A small class-conditioned image flow-matching model, trained from scratch: 22083 training examples, 100.3 epochs.
Rows from block 3 of a small class-conditioned image flow-matching model, named by matrix and row number. Rows with one number belong to one channel. Each number is 128 + 32 x the weight over its row's rms, rounded and kept within 0 to 255. All counts start at 0. After the name is the row's rms in percent of the matrix's.
Before each channel's rows are labels from the 100 images, of 14976 (inputs lightly noised), where the channel reaches its highest value: "strongest on" is what is common among them; "patch colour" is the nearest of a few named colours to the mean colour under the peak. Only what is clearly more common there than usual is listed. The data: telescope images of galaxies (Galaxy Zoo DECaLS). In brackets: how many of the 100.
# convs0: first 3x3 conv (model.enc.1.0.convs.0.weight, 128x128x3x3, standardized in use, each kernel summed), inputs 64-127
# convs1: second 3x3 conv (model.enc.1.0.convs.1.weight, 128x128x3x3, standardized in use, transposed, each kernel summed), outputs 64-127

strongest on: roundness: cigar-shaped (36)
patch colour: grey (58); brown (42)
convs0.79 054 [116 144 155 142 143 122 110 139 149 114 159 137 159 217 150 121 109 238  99 141 161 164 142 141 153 144  63 181 120  71 150 174 136 138 149 161 171 158 145 195 148 165 171 119  51 117 139 135 196 155 101 105 151  98 125 112 161 140 192 133 101 159 111 124]
convs1.79 086 [183 124 154 151 138 138 103 126 125 148 136 180  91 159 105 129 156 125  91 103  66  93 121 165  96 127 152 140  93 183 136 103 139 153  96 154 128 111 128 166 148 143  96 142 110 187 135 142 180  87 148 149 147 158 154 138  78 131 158  69 173 186 133  77]

strongest on: edge-on disk: yes (47); roundness: cigar-shaped (33)
patch colour: grey (80)
convs0.122 114 [159 147 151  85 106 168 146  90 143 138  99 134 121 104  59 155 174  62 127 155  94 177 138 117  37 106 165 147 158 162 105 157  89 148 139 114 127 152 129 143 132  42 136 121 163 152 149 105 162 199 155 182 155 130  77  48 142 102  74 136 135 130 132 158]
convs1.122 098 [135  58  87 105 163 117 112 152 179 120 138 137 164 178 123 123 133 135 144 113 108  89 150 144  65 129  93 117  55  64 187 113 131 115  85 113  63 184 156 151 181 105 121 129 100 119 103  70 117 104 124 114 189 105 118 126 102 142 155  95 125 148 126 153]

strongest on: shape: star or artifact (72)
patch colour: grey (73)
convs0.38 119 [111 178  96 112  77 205 103 109 136  93  85  66 104 100  89 131 143 154  86 149 171 145 108 125 119  88 126 148  70  89 188 105 123 138 111  93 193 143 171 167 168  94 134 167 112 137  78 100 134 114 175 125 167 163 115 105 120 105  70 176 133  82 153 105]
convs1.38 075 [132 116 119 128 104 124 125 129 135 121 151  64 102 139 140 132 109 161 152 157 142 191 132 137 126 112  93 168 210 225 177  53 109 161 140 120 128 139 102 109 164 178 115 149 176 144 151 191 131 116 116  95 102 127 108  99 128 127 128 121 126 154 129  88]

strongest on: roundness: cigar-shaped (31)
patch colour: grey (81)
convs0.13 134 [141 127 160 118 113 105 126 128 114 180 128 139 138 167 105 101 143 190 111  85 193  89 132  94 179  99 147 138 147 129 110 103 105 121 124 126 138 144 173 138 108 127 143 147 111 136 174  98 171 125 118 113 175 102 156 123 175 129 150 110  69 120 157 185]
convs1.13 121 [147 191 132 113 148  99 116 157  94  99 104 139 116 140 181 130 141 160 137 108 168 113 101 127 167 131 134 103 127 136 122 117 147 171 110 112 126 154 127 110 166 139 197 180 127 196 130 162 153 156 131 169 149 116  93 143  71  90 141  40  96 147 145 131]

strongest on: roundness: cigar-shaped (27)
patch colour: brown (68)
convs0.60 123 [145 127 150 147 102 110 127  98 121 196 105 159 134 188 142 110  97 188  87 102 234  91 136 130 136  99 135 138 153 137 110 108  95 120 123 132 119  83 179 146 115 152 116 137  67 128 150  97 160 135 125 115 121 121 128 150 134 144 125 101  71 129 175 184]
convs1.60 124 [157 143 110 113 142 122 112 139 115  89 102 144 101 150 135 139 166 126 125 102 168 126  83 162 146 102 130 136  80 111 107 103 173 129  92 109 114 110 109 133 158 145 118 119 136 162  97 147 155 186 136 136 203 131 110 155 156 103 134  21 164 128 118 103]

strongest on: shape: star or artifact (30)
patch colour: grey (47)
convs0.76 119 [150 130 184 116 133 142 100 120  69 116 126  82 120 149 101 117 160 189 114  80 189 103 127  68 120 106 159 126 152 169 116 103  81 120  98 138 136 126 191 150 135 123 157 184 123 134 119 125 181 150 155 137 206 144 122 109 150  90 152  99 117 110 175 168]
convs1.76 103 [146 145 137  82 119 139 110 153  76 149 116 132 124 159 120 109 186 160 126  95 153 131 157 154 174 177  90 135 108 129 134 117 136 152 103 106  86 247 128 147 133  83 121 149 116 130 150 187 125 177 154  94 151 133 129 202 120  83 102 128 117 161 135 139]

strongest on: shape: star or artifact (26)
patch colour: brown (49)
convs0.22 074 [ 96 176 153 101 107 162 108 112 146  91 113 145 150 166  86 123 239 132 121 146 143 149 119 103 133 110 111 138 142 141 127 153 102  92 124 101 139 120 210 156 105  74 154 140  86 143 107  94 159 204 151 148 158 131 140 122  72 107 128  92 101 108 156 125]
convs1.22 095 [152 156 166 152 117  95 113 114 101 144 120 214  87 119 104 161  66 109 149  64 119 106 122 158 124 130 157 137  99 150 153 148 171 171 116 154 134 128 140 141 134 152  82 178 116 152  57 144 118  64 133  82 103  97 125  54 122 139 145  87 155 170 134  83]

strongest on: roundness: cigar-shaped (27)
patch colour: grey (83)
convs0.106 076 [ 94 109 110  99 191 125 106 201 129 123 129 114 104 116 122  99 168 157 109 112 163 155  73  91 143 160 150 147 125 116  83 148 101  63 116 116  82 182 134 159  99 109 139 138 132  82  78 151 108 145 137 139 129  69  80 134 109 103 160 101 154 109 119  90]
convs1.106 080 [107 164 152 132 145  66 151 133  86 129 134   0 127  98 113 155 118 133 126 101  75 138 144 122 156 135  94 152 125 108  67 109 108 136 180 106  94 132  93  83  95 156 177 156 136 150  72 151  69 128 155  94 131 137  92 135 106 174 108  42 136 128 147 171]

strongest on: roundness: cigar-shaped (34)
patch colour: grey (91)
convs0.80 104 [137 143  93 119 196 112 168 192 221 169 121 167 131 115 136 148 207 117 176 150 105 199  85 125 171  93 119 137 130  86 126 185 158 157 173 133 131 179 100 147 116 121 132 106  99 141 153  89  84 100 133 127 152 117 175 124 166 155 110 120 139  86 110 160]
convs1.80 131 [114 144 151 202  64 119 131  46 148 140 143 125 120 120 108 101 135 138 164 124  91 153 175 133 106 118 132 150 123  99 112 168 153  97 102 139 132  92 117  77  83 144 151 164 105 146  98 136  54  59 140 109  95 164  70 135 134 162 154  71 147 153 153 155]