From a checkpoint of a small class-conditioned image flow-matching model: 5.18M parameters.
Rows from block 7 of a small class-conditioned image flow-matching model, named by matrix and row number. Rows with one number belong to one channel. Each number is 50 + 15 x the weight over its row's rms, rounded and kept within 0 to 99. All counts start at 0. After the name is the row's rms in percent of the matrix's.
Before each channel's rows are labels from the 100 images, of 14976 (inputs lightly noised), where the channel reaches its highest value: "top examples" is what is common among them. Only what is clearly more common there than usual is listed. The data: telescope images of galaxies (Galaxy Zoo DECaLS). In brackets: how many of the 100, against the usual share in percent.
# convs0: first 3x3 conv (model.mid.0.convs.0.weight, 128x128x3x3, standardized in use, each kernel summed), inputs 0-42
# convs1: second 3x3 conv (model.mid.0.convs.1.weight, 128x128x3x3, standardized in use, transposed, each kernel summed), outputs 0-42

top examples: shape: featured or disk (60 vs 30.4)
convs0.34 084:29 43 59 37 52 72 68 82 42 72 62 40 54 31 56 43 51 73 50 45 54 48 50 46 31 32 44 24 59 53 32 57 71 26 31 60 32 55 87 27 35 40 50
convs1.34 098:21 89 51 47 33 62 73 59 57 56 43 48 41 54 50 51 47 59 69 30 70 52 36 49 41 54 50 69 34 48 41 46 15 38 68 47 24 38 17 71 36 31 51

top examples: shape: featured or disk (67 vs 30.4); edge-on disk: no (64 vs 24.7); spiral arms: yes (51 vs 18.8)
convs0.113 100:52 51 47 60 37 26 43 55 47 40 68 28 59 55 12 80 64 44 41 48 58 51 48 69 12 52 52 45 69 62 66 56 23 45 19 38 36 49 42 44 52 50 46
convs1.113 117:67 74 58 29 66 70 55 48 53 29 40 29 51 61 66 27 31 50 38 50 55 43 32 68 47 69 31 43 75 80 70 48 76 64 58 45 46 54 54 46 49 48 70

top examples: edge-on disk: no (77 vs 24.7); shape: featured or disk (77 vs 30.4); spiral arms: yes (67 vs 18.8)
convs0.60 095:33 71 40 50 39 33 57 38 43 42 54 62 47 65 31 75 61 55 21 60 71 34 50 51 26 48 47 38 45 49 73 52 44 39 28 55 61 51 47 60 40 41 51
convs1.60 064:85 42 60 46 71 45 60 56 61 32 43 24 15 63 49 34 55 34 25 42 45 33 66 37 56 26 52 76 42 50 47 42 48 73 51 41 42 60 63 44 62 63 60

top examples: spiral arms: yes (40 vs 18.8)
convs0.115 097:44 36 54 41 68 42 49 61 64 53 68 51 43 67 28 45 49 49 31 59 68 40 41 52 24 40 50 55 59 47 66 65 18 39 03 14 32 39 13 40 34 32 47
convs1.115 059:80 34 62 58 63 49 51 47 57 37 47 35 36 62 59 26 63 29 19 26 47 36 90 44 44 44 42 40 61 60 54 61 54 70 55 39 41 66 83 39 71 61 48

top examples: edge-on disk: yes (27 vs 5.2)
convs0.94 094:34 51 42 31 54 51 57 31 46 63 64 71 50 54 78 35 48 69 45 44 92 32 67 51 37 31 54 59 34 24 55 46 35 26 48 63 65 41 73 30 37 40 50
convs1.94 066:31 46 45 70 34 35 70 58 55 65 43 46 24 63 52 58 73 55 66 33 60 56 61 33 69 14 61 51 25 36 34 63 31 43 84 50 36 43 50 43 58 52 48

top examples: merging: merger (27 vs 2)
convs0.85 078:33 58 30 30 65 47 63 44 44 43 73 65 40 71 58 57 43 71 32 49 77 33 64 45 45 64 65 31 61 75 65 54 36 25 54 29 60 28 50 38 25 18 48
convs1.85 066:74 33 65 46 55 53 48 39 57 41 38 43 51 43 56 34 46 56 20 67 42 24 37 41 55 65 38 71 58 48 53 48 41 75 33 40 71 70 55 29 69 88 48

top examples: shape: featured or disk (78 vs 30.4); edge-on disk: no (74 vs 24.7); spiral arms: yes (61 vs 18.8)
convs0.112 075:42 52 47 46 43 23 51 58 49 37 69 25 56 60 07 77 65 43 42 56 65 44 51 76 16 50 55 36 72 64 64 56 31 34 33 36 32 42 42 45 31 48 44
convs1.112 090:67 73 62 29 66 57 52 43 45 39 38 34 46 57 63 26 39 49 30 52 58 36 27 71 40 65 36 41 80 82 75 44 80 65 53 41 43 66 56 47 50 48 66

top examples: shape: featured or disk (75 vs 30.4); edge-on disk: no (72 vs 24.7); spiral arms: yes (57 vs 18.8)
convs0.118 084:47 49 46 56 46 29 50 59 56 39 68 31 59 55 07 78 64 45 40 52 66 43 47 70 15 50 52 35 71 67 66 53 27 41 23 38 27 39 45 46 41 50 41
convs1.118 106:68 70 58 30 66 63 57 47 46 30 37 26 44 60 66 27 34 47 34 51 56 38 37 72 42 63 33 41 72 83 71 48 78 64 55 44 46 59 58 50 49 47 69

top examples: shape: star or artifact (28 vs 1.3)
convs0.53 135:40 62 52 45 85 52 64 54 58 41 59 46 42 48 45 43 67 61 36 53 79 36 64 60 54 60 53 49 38 43 54 59 46 57 60 67 79 57 87 64 43 33 56
convs1.53 149:24 55 40 40 49 56 64 67 51 51 59 65 57 26 48 72 53 69 80 81 61 67 37 59 55 50 51 67 45 32 49 55 44 36 39 55 38 29 29 65 37 27 63

top examples: shape: featured or disk (62 vs 30.4); edge-on disk: yes (25 vs 5.2)
convs0.1 098:37 46 47 43 30 83 47 51 42 68 50 63 33 36 68 22 65 65 46 48 49 47 52 53 38 53 42 45 39 36 45 45 51 40 41 84 48 64 79 56 54 46 46
convs1.1 062:30 49 48 64 19 80 45 53 64 67 83 67 64 43 44 88 28 56 60 46 64 64 63 55 50 60 60 51 22 54 51 65 50 34 54 80 14 38 53 45 51 43 69

top examples: edge-on disk: no (52 vs 24.7); spiral arms: yes (44 vs 18.8)
convs0.16 139:39 68 35 58 28 47 70 34 45 45 31 55 47 63 48 57 48 57 28 41 64 36 80 39 24 54 36 30 28 43 42 28 40 41 51 55 59 48 51 51 59 52 42
convs1.16 054:63 42 60 63 77 50 59 50 85 49 72 53 28 45 38 58 64 32 39 29 55 43 91 29 73 13 54 79 23 31 26 28 42 67 23 33 60 58 61 32 66 63 32

top examples: edge-on disk: no (65 vs 24.7); shape: featured or disk (65 vs 30.4); spiral arms: yes (52 vs 18.8)
convs0.52 091:50 49 50 53 28 21 55 57 56 39 61 34 64 69 20 85 47 57 42 49 53 51 52 55 23 58 47 47 74 67 63 61 33 44 32 43 49 48 19 54 59 54 42
convs1.52 097:67 71 59 34 70 72 53 44 63 29 40 28 51 54 65 34 29 54 39 58 52 43 37 65 45 67 35 50 75 74 63 38 67 65 54 41 45 56 48 46 51 47 69

top examples: edge-on disk: no (52 vs 24.7); spiral arms: yes (46 vs 18.8)
convs0.73 103:54 41 66 51 57 27 46 45 68 35 56 12 61 53 00 66 50 12 66 69 41 68 39 56 18 28 36 54 57 32 55 61 59 60 25 44 33 52 30 50 49 51 63
convs1.73 082:64 65 57 22 74 47 35 53 66 29 47 42 55 59 58 07 35 26 38 20 50 43 60 62 31 41 43 50 70 67 56 20 66 64 54 31 52 65 58 42 59 42 58

top examples: shape: star or artifact (37 vs 1.3)
convs0.51 114:50 67 53 47 71 58 67 53 55 40 43 55 42 47 56 43 63 63 42 46 58 46 73 62 57 67 51 40 36 48 56 59 38 65 70 80 79 51 92 71 46 45 59
convs1.51 155:16 59 33 38 54 57 59 64 48 55 58 72 57 36 35 66 53 64 78 74 58 74 36 55 56 47 56 68 41 31 45 50 48 32 44 59 40 27 32 64 32 27 66

top examples: shape: featured or disk (66 vs 30.4); edge-on disk: no (65 vs 24.7); spiral arms: yes (49 vs 18.8)
convs0.75 055:40 53 37 59 53 35 42 54 64 41 71 31 61 55 20 73 65 43 33 56 61 40 39 72 12 54 51 57 67 55 66 58 28 39 25 27 26 37 40 41 32 42 41
convs1.75 067:87 54 61 35 69 44 58 53 43 25 42 28 53 64 53 29 46 28 25 48 55 34 57 59 51 45 50 51 61 67 81 48 62 74 51 42 47 73 64 40 67 60 69

top examples: shape: featured or disk (71 vs 30.4)
convs0.29 087:44 50 32 74 65 44 74 47 59 68 42 61 48 55 71 61 41 29 50 63 44 46 45 46 33 38 67 29 55 49 73 52 53 45 76 50 48 35 66 74 50 48 55
convs1.29 180:34 87 50 06 50 64 70 65 33 56 60 53 53 54 44 32 36 73 59 57 64 54 20 62 53 67 61 52 49 48 53 68 23 38 67 61 46 44 17 58 29 42 71

top examples: shape: featured or disk (71 vs 30.4); edge-on disk: no (70 vs 24.7); spiral arms: yes (58 vs 18.8)
convs0.74 060:59 46 40 60 49 25 42 62 83 38 79 42 55 66 29 73 58 43 38 54 52 34 36 58 53 63 52 66 80 63 74 83 33 31 46 24 39 40 29 64 36 49 42
convs1.74 053:81 56 65 31 81 44 58 56 44 42 31 44 58 53 43 34 44 41 22 56 64 28 36 59 51 43 46 51 67 67 67 37 70 76 42 29 57 66 70 45 57 54 67

top examples: edge-on disk: no (68 vs 24.7); shape: featured or disk (68 vs 30.4); spiral arms: yes (55 vs 18.8)
convs0.58 088:22 63 43 40 44 44 63 40 32 49 53 61 50 67 56 69 65 61 26 73 80 32 61 54 27 63 52 38 22 53 54 40 32 21 40 61 51 60 51 45 33 53 36
convs1.58 081:81 37 58 48 43 36 57 36 38 49 44 41 48 60 54 43 62 37 21 73 41 27 47 52 60 43 51 61 39 57 75 61 62 69 37 51 59 80 77 28 68 82 58

top examples: edge-on disk: no (52 vs 24.7)
convs0.26 082:55 41 35 41 51 00 43 27 71 40 52 31 50 58 40 64 41 49 54 32 42 53 47 53 46 58 54 32 73 79 58 54 62 54 59 41 65 28 51 50 39 35 59
convs1.26 121:76 44 76 34 69 43 39 32 55 42 52 44 42 56 58 30 31 36 13 37 56 22 57 48 52 48 42 39 60 60 57 38 58 77 47 30 73 79 58 32 70 78 44

top examples: shape: featured or disk (63 vs 30.4); edge-on disk: no (57 vs 24.7); spiral arms: yes (43 vs 18.8)
convs0.99 117:30 50 26 67 34 56 31 39 45 57 64 50 56 52 45 78 81 37 21 58 60 25 44 73 30 39 40 62 30 30 56 53 47 31 19 52 40 46 77 39 34 41 51
convs1.99 093:79 40 61 55 43 45 58 47 38 52 45 47 44 62 49 52 59 48 17 60 45 26 60 45 57 44 54 44 44 61 65 68 51 67 37 58 56 77 81 30 75 84 51

top examples: shape: star or artifact (45 vs 1.3); edge-on disk: yes (26 vs 5.2)
convs0.33 128:35 50 48 67 48 66 67 82 21 60 53 31 47 20 41 40 71 59 37 52 60 43 44 72 35 20 47 41 38 34 20 31 65 36 31 60 50 54 91 36 40 50 52
convs1.33 140:34 78 56 38 09 52 75 55 43 54 41 51 37 40 47 48 58 74 65 44 69 53 37 43 32 58 48 52 50 47 53 66 17 40 61 48 26 42 17 80 40 35 57

top examples: shape: featured or disk (66 vs 30.4); edge-on disk: no (63 vs 24.7); spiral arms: yes (48 vs 18.8)
convs0.15 085:81 23 61 60 50 18 35 63 74 47 61 33 70 55 29 55 54 30 62 51 42 60 37 53 39 53 52 68 72 60 69 72 48 57 33 36 23 45 20 63 61 63 49
convs1.15 052:65 49 53 27 87 33 43 39 70 53 63 52 57 55 50 32 47 43 45 31 55 46 81 39 44 27 55 61 62 54 48 19 55 60 59 07 71 59 82 49 50 39 30

top examples: shape: featured or disk (63 vs 30.4); edge-on disk: no (62 vs 24.7); spiral arms: yes (50 vs 18.8)
convs0.71 089:51 64 28 56 29 52 56 63 46 49 75 48 58 65 41 95 54 68 31 42 54 38 58 55 48 76 52 48 66 69 60 54 32 19 32 17 29 25 42 42 30 47 44
convs1.71 085:73 61 73 58 45 52 61 29 54 48 43 40 16 47 56 46 61 56 33 70 54 16 27 48 35 58 20 84 66 66 60 39 44 72 40 30 57 66 69 48 65 65 51

top examples: edge-on disk: yes (26 vs 5.2)
convs0.63 096:33 46 38 27 26 29 42 44 55 64 73 54 65 56 39 60 45 53 37 38 72 32 72 25 21 55 51 50 69 47 66 63 59 24 27 57 42 50 71 36 45 50 41
convs1.63 114:43 26 41 99 36 31 40 43 41 59 37 35 37 64 69 47 60 33 52 31 32 59 83 34 54 43 53 36 45 55 47 61 37 42 65 56 46 37 48 66 40 45 30

top examples: spiral arms: yes (47 vs 18.8)
convs0.38 091:43 50 53 48 22 44 43 45 47 60 44 50 56 51 59 65 36 33 57 61 02 59 51 35 54 62 48 52 67 53 50 82 63 66 48 89 38 53 57 59 53 50 68
convs1.38 098:32 77 38 10 35 47 73 65 24 64 51 60 62 88 35 35 43 45 55 52 51 58 34 58 52 37 69 56 32 44 44 75 22 36 89 61 22 47 39 63 34 41 76

top examples: shape: featured or disk (69 vs 30.4); edge-on disk: no (64 vs 24.7); spiral arms: yes (50 vs 18.8)
convs0.109 085:23 54 25 38 48 40 54 46 41 48 76 48 58 64 43 72 69 57 31 56 65 39 54 85 18 52 63 28 60 60 54 33 20 14 42 27 43 34 46 37 17 40 39
convs1.109 093:82 51 66 43 52 42 63 38 28 43 35 47 49 61 59 38 50 52 17 72 54 21 32 65 55 51 46 41 58 60 78 67 68 74 47 49 49 74 66 39 62 70 70

top examples: shape: featured or disk (75 vs 30.4); edge-on disk: no (74 vs 24.7); bar: no (48 vs 12.9)
convs0.10 067:47 55 46 74 53 40 40 57 64 37 56 25 67 52 01 85 63 27 59 57 40 56 45 76 33 54 45 50 62 54 55 64 41 37 24 44 29 43 41 39 33 41 40
convs1.10 086:76 61 58 30 65 45 55 46 42 45 41 43 50 68 57 22 45 28 18 41 56 29 50 60 46 44 55 42 55 63 69 47 63 71 56 45 56 79 70 30 64 61 68

top examples: shape: featured or disk (72 vs 30.4); edge-on disk: no (58 vs 24.7); spiral arms: yes (43 vs 18.8)
convs0.61 095:41 38 46 39 21 53 43 40 51 63 44 53 57 52 72 35 45 61 46 51 52 42 61 39 23 35 36 40 37 21 36 56 49 49 39 72 37 55 49 49 57 52 55
convs1.61 071:35 36 33 51 55 37 49 59 64 66 68 68 75 62 41 54 63 43 67 36 43 61 75 42 54 13 67 69 37 46 44 39 45 33 60 44 43 36 81 49 41 43 43

top examples: edge-on disk: no (51 vs 24.7); bar: no (33 vs 12.9)
convs0.54 062:50 55 54 55 37 07 49 65 86 46 69 39 56 60 51 55 36 58 35 45 61 33 61 25 60 61 46 58 89 60 59 59 31 39 56 45 52 38 25 60 42 48 39
convs1.54 051:73 51 59 22 91 34 36 44 69 40 52 42 54 45 53 28 44 49 28 48 59 35 50 43 54 39 31 64 67 59 53 16 74 71 29 16 64 68 73 39 53 57 50

top examples: roundness: round (48 vs 20.3)
convs0.127 130:28 31 38 19 41 24 40 29 50 51 73 51 48 63 44 45 49 62 50 38 52 36 67 50 40 70 70 34 72 63 65 45 47 40 60 53 70 36 58 50 38 26 55
convs1.127 125:48 43 58 56 60 58 34 39 83 48 53 46 35 13 50 45 52 71 60 52 52 51 39 51 43 59 21 53 83 42 39 17 55 56 40 23 66 34 40 50 55 46 09

top examples: shape: featured or disk (81 vs 30.4); edge-on disk: no (76 vs 24.7); spiral arms: yes (67 vs 18.8)
convs0.11 077:60 52 46 67 46 37 41 57 63 42 65 35 65 63 06 84 60 32 56 57 46 56 39 69 53 60 56 59 77 74 71 72 41 37 32 29 35 39 40 44 41 48 43
convs1.11 065:71 60 58 29 58 36 35 50 45 38 37 42 68 61 60 36 57 41 20 62 42 25 46 70 43 55 42 25 73 75 75 44 84 67 46 41 46 71 95 35 45 54 60

top examples: shape: featured or disk (79 vs 30.4); edge-on disk: no (60 vs 24.7); spiral arms: yes (49 vs 18.8)
convs0.27 074:38 56 43 17 58 57 64 58 43 47 67 55 13 63 66 38 56 69 50 52 51 52 48 55 75 62 64 42 66 74 44 47 24 41 70 33 65 32 55 58 19 25 43
convs1.27 078:67 38 62 29 56 31 33 31 49 56 40 49 61 57 43 37 50 57 10 70 56 23 41 43 49 51 38 35 55 64 58 31 66 66 50 43 55 70 74 32 59 77 50