python train.py --arch="unet" --model="class-conditioned image flow-matching model" --dataset="telescope images of galaxies (Galaxy Zoo DECaLS)" --train_examples=22083 --image_size=64 --horizontal_flip=true --conditioning="class" --objective="flow_matching" --cond_dim=256 --targets=["shape"] --num_classes=3 --cond_dropout=0.1 --logit_normal_time=false --norm="groupnorm" --hidden_act="relu" --weight_standardization=true --pixel_unshuffle=2 --widths=[64, 128, 128] --blocks_per_level=3 --scale_shift_norm=true --attention=true --upsampling="pixel_shuffle" --init="torch_default" --residual_init="zero_last" --optimizer="adam_atan2" --learning_rate=0.0028 --beta1=0.9 --beta2=0.999 --max_grad_norm=3.0 --max_steps=17300 --batch_size=128 --epochs=100.3 --lr_schedule="linear" --final_lr_fraction=0 --warmup_steps=3460 --weight_decay=0.0
Rows from block 7 of a small class-conditioned image flow-matching model, named by matrix and row number. Rows with one number belong to one channel. Each number is 500 + 25 x the weight over its row's rms, rounded and kept within 0 to 999. All counts start at 0. Numbers have three digits each. After the name is the row's rms in percent of the matrix's.
After each channel's rows are labels from the 100 images, of 14976 (inputs lightly noised), where the channel reaches its highest value: "responds to" is what is common among them. Only what is clearly more common there than usual is listed. The data: telescope images of galaxies (Galaxy Zoo DECaLS).
# convs0: first 3x3 conv (model.mid.0.convs.0.weight, 128x128x3x3, standardized in use, each kernel summed), inputs 86-127
# convs1: second 3x3 conv (model.mid.0.convs.1.weight, 128x128x3x3, standardized in use, transposed, each kernel summed), outputs 86-127

convs0.38 091:514468490531474493506500487511529515493490490504537497441497443466495496496513499488470468496491523500507541480520505526496487
convs1.38 098:509477500478497481501532483487494517500492507454469506506526485524480492502505515462511555483551525525522525465498510476481466
responds to: spiral arms: yes

convs0.51 114:484535524494506517494483514506510492488516530471462506496484524504516550489498518500496527483519502502476488500450471474474490
convs1.51 155:551459508504507479498521496457482534485477515508533486495561501518490523517469505488478505454511519541554551516462484489461501
responds to: shape: star or artifact

convs0.118 084:489501482528518506523499505499476499511509499528475445533485528533532546514474514471487507489469476497513441512496503450495550
convs1.118 106:469494522472525472520457475499486504474460542459507522461463526514481523522523527490512531523524473494466473476534542536543475
responds to: shape: featured or disk; edge-on disk: no; spiral arms: yes

convs0.127 130:475510496482510495503493480475530497503544515520490530484455517489515518455495493491494544479524485471488463523435521488519541
convs1.127 125:518506519512499516479492512497481509527503511535527491471520562508537495540482496535450450486488494511534510517494474498489543
responds to: roundness: round

convs0.41 080:460519484473488528530515485471487496506515507523507481469467499532531540490506503497475512496520473459510479527508511466495540
convs1.41 108:437498490479521517520469504535513472457505481449489486489459496530486510491567503473518524542513461469443457499551528511517486
responds to: edge-on disk: no; bar: no

convs0.85 078:456522520523527510544478517490493474491530498482479507514448555501519546473496491482497523466506484465487482544465500490510540
convs1.85 066:442511516504512516502490492542510477486480464510519505496453519489517505527549499520469482560475478445434451514562526527491516
responds to: merging: merger

convs0.115 097:457517507494536538505506537522473491518478511505478458530476531508544522486492479475484518478499496502497482552509517502518562
convs1.115 059:463515464510483496495494508515527503538506523502474512515443507500512484498528480509526498536525486457448443452533532550537506
responds to: spiral arms: yes

convs0.74 060:479485485512546502497508519514483495510493524533491449547490499509502509493466509455515511485464474501513441520493486447504549
convs1.74 053:442495487492513478492485495506508507499478535467489497454437518503485532507540498506500547534501458490445451506553525552550493
responds to: shape: featured or disk; edge-on disk: no; spiral arms: yes

convs0.52 091:471487459546502516528488484516475508519501530525490450520474543498511525488494494464478507489459506518516459522493503457505533
convs1.52 097:475505541482506499525482477501478503485449518467521526465469535497477536534525534486504512516527469492476475480541527537543486
responds to: edge-on disk: no; shape: featured or disk; spiral arms: yes

convs0.60 095:433533467535508512521490514475462506522495508529491436524461542519536522521498519479504483464468534486472510541509498483513556
convs1.60 064:442534475492484491505472498517522486536485506488503485489438517503494527513543480502510521536480478471441449475527506535544497
responds to: edge-on disk: no; shape: featured or disk; spiral arms: yes

convs0.53 135:458541523486531517500470529485525489493510521492463495497459541513527554488505521511508526468520510485471474490441484470479510
convs1.53 149:556479511511504480501516493464480528482472522506546494489551520507499520523465503494459500462501517533552549521461485492472516
responds to: shape: star or artifact

convs0.94 094:477526525496511479512510512475509503521511513500492502503479520484517561499485515514492488478521509498472545508510509540524517
convs1.94 066:527503498489501497521532515476470505548517475538481521584521508481552496491463487497512483482543543503534537452456461462484500
responds to: edge-on disk: yes

convs0.26 082:525466483490477497499501462508478487481523520513516526488499470487471494472490492491510539493507481490535422524482515450489505
convs1.26 121:443504509503513540496478500548510465505514460477487501481463495526483482506570511501497494548494468451461466512540505517508503
responds to: edge-on disk: no

convs0.33 128:486522507502538500526482522461530469492504467495527480491486523523550539514495540528504480508504498486498511464521503521489489
convs1.33 140:538466494474509488535477496482475516523462522494487510482526549503485529515477496506502519488532516534528535495455499481515468
responds to: shape: star or artifact; edge-on disk: yes

convs0.63 096:475534509492519490537494510487480540550499514543519475511463519483502504458503505480517479508481516507502490500470545505513519
convs1.63 114:504523476529491490498510521502521507540543529544491485559508494477543491465479476522519481495487505514527505468476443477491527
responds to: edge-on disk: yes

convs0.27 074:511502522510505500517469504492492456423546504472469537515474505510497517502492502498504525476519423453493485509463471499499493
convs1.27 078:440494471511516499504489520547511466503506480481490502488460503512490483490571487526495528548499463466450472517540519506504510
responds to: shape: featured or disk; edge-on disk: no; spiral arms: yes

convs0.75 055:454507506516540502482524525495483497506472510532498426549478512528518509515471515484490487482459474497504454507517504475495549
convs1.75 067:447508472499508511503474493524522494479486497461495491472440511505489531504551496482520529536502475469440439498558529549559486
responds to: shape: featured or disk; edge-on disk: no; spiral arms: yes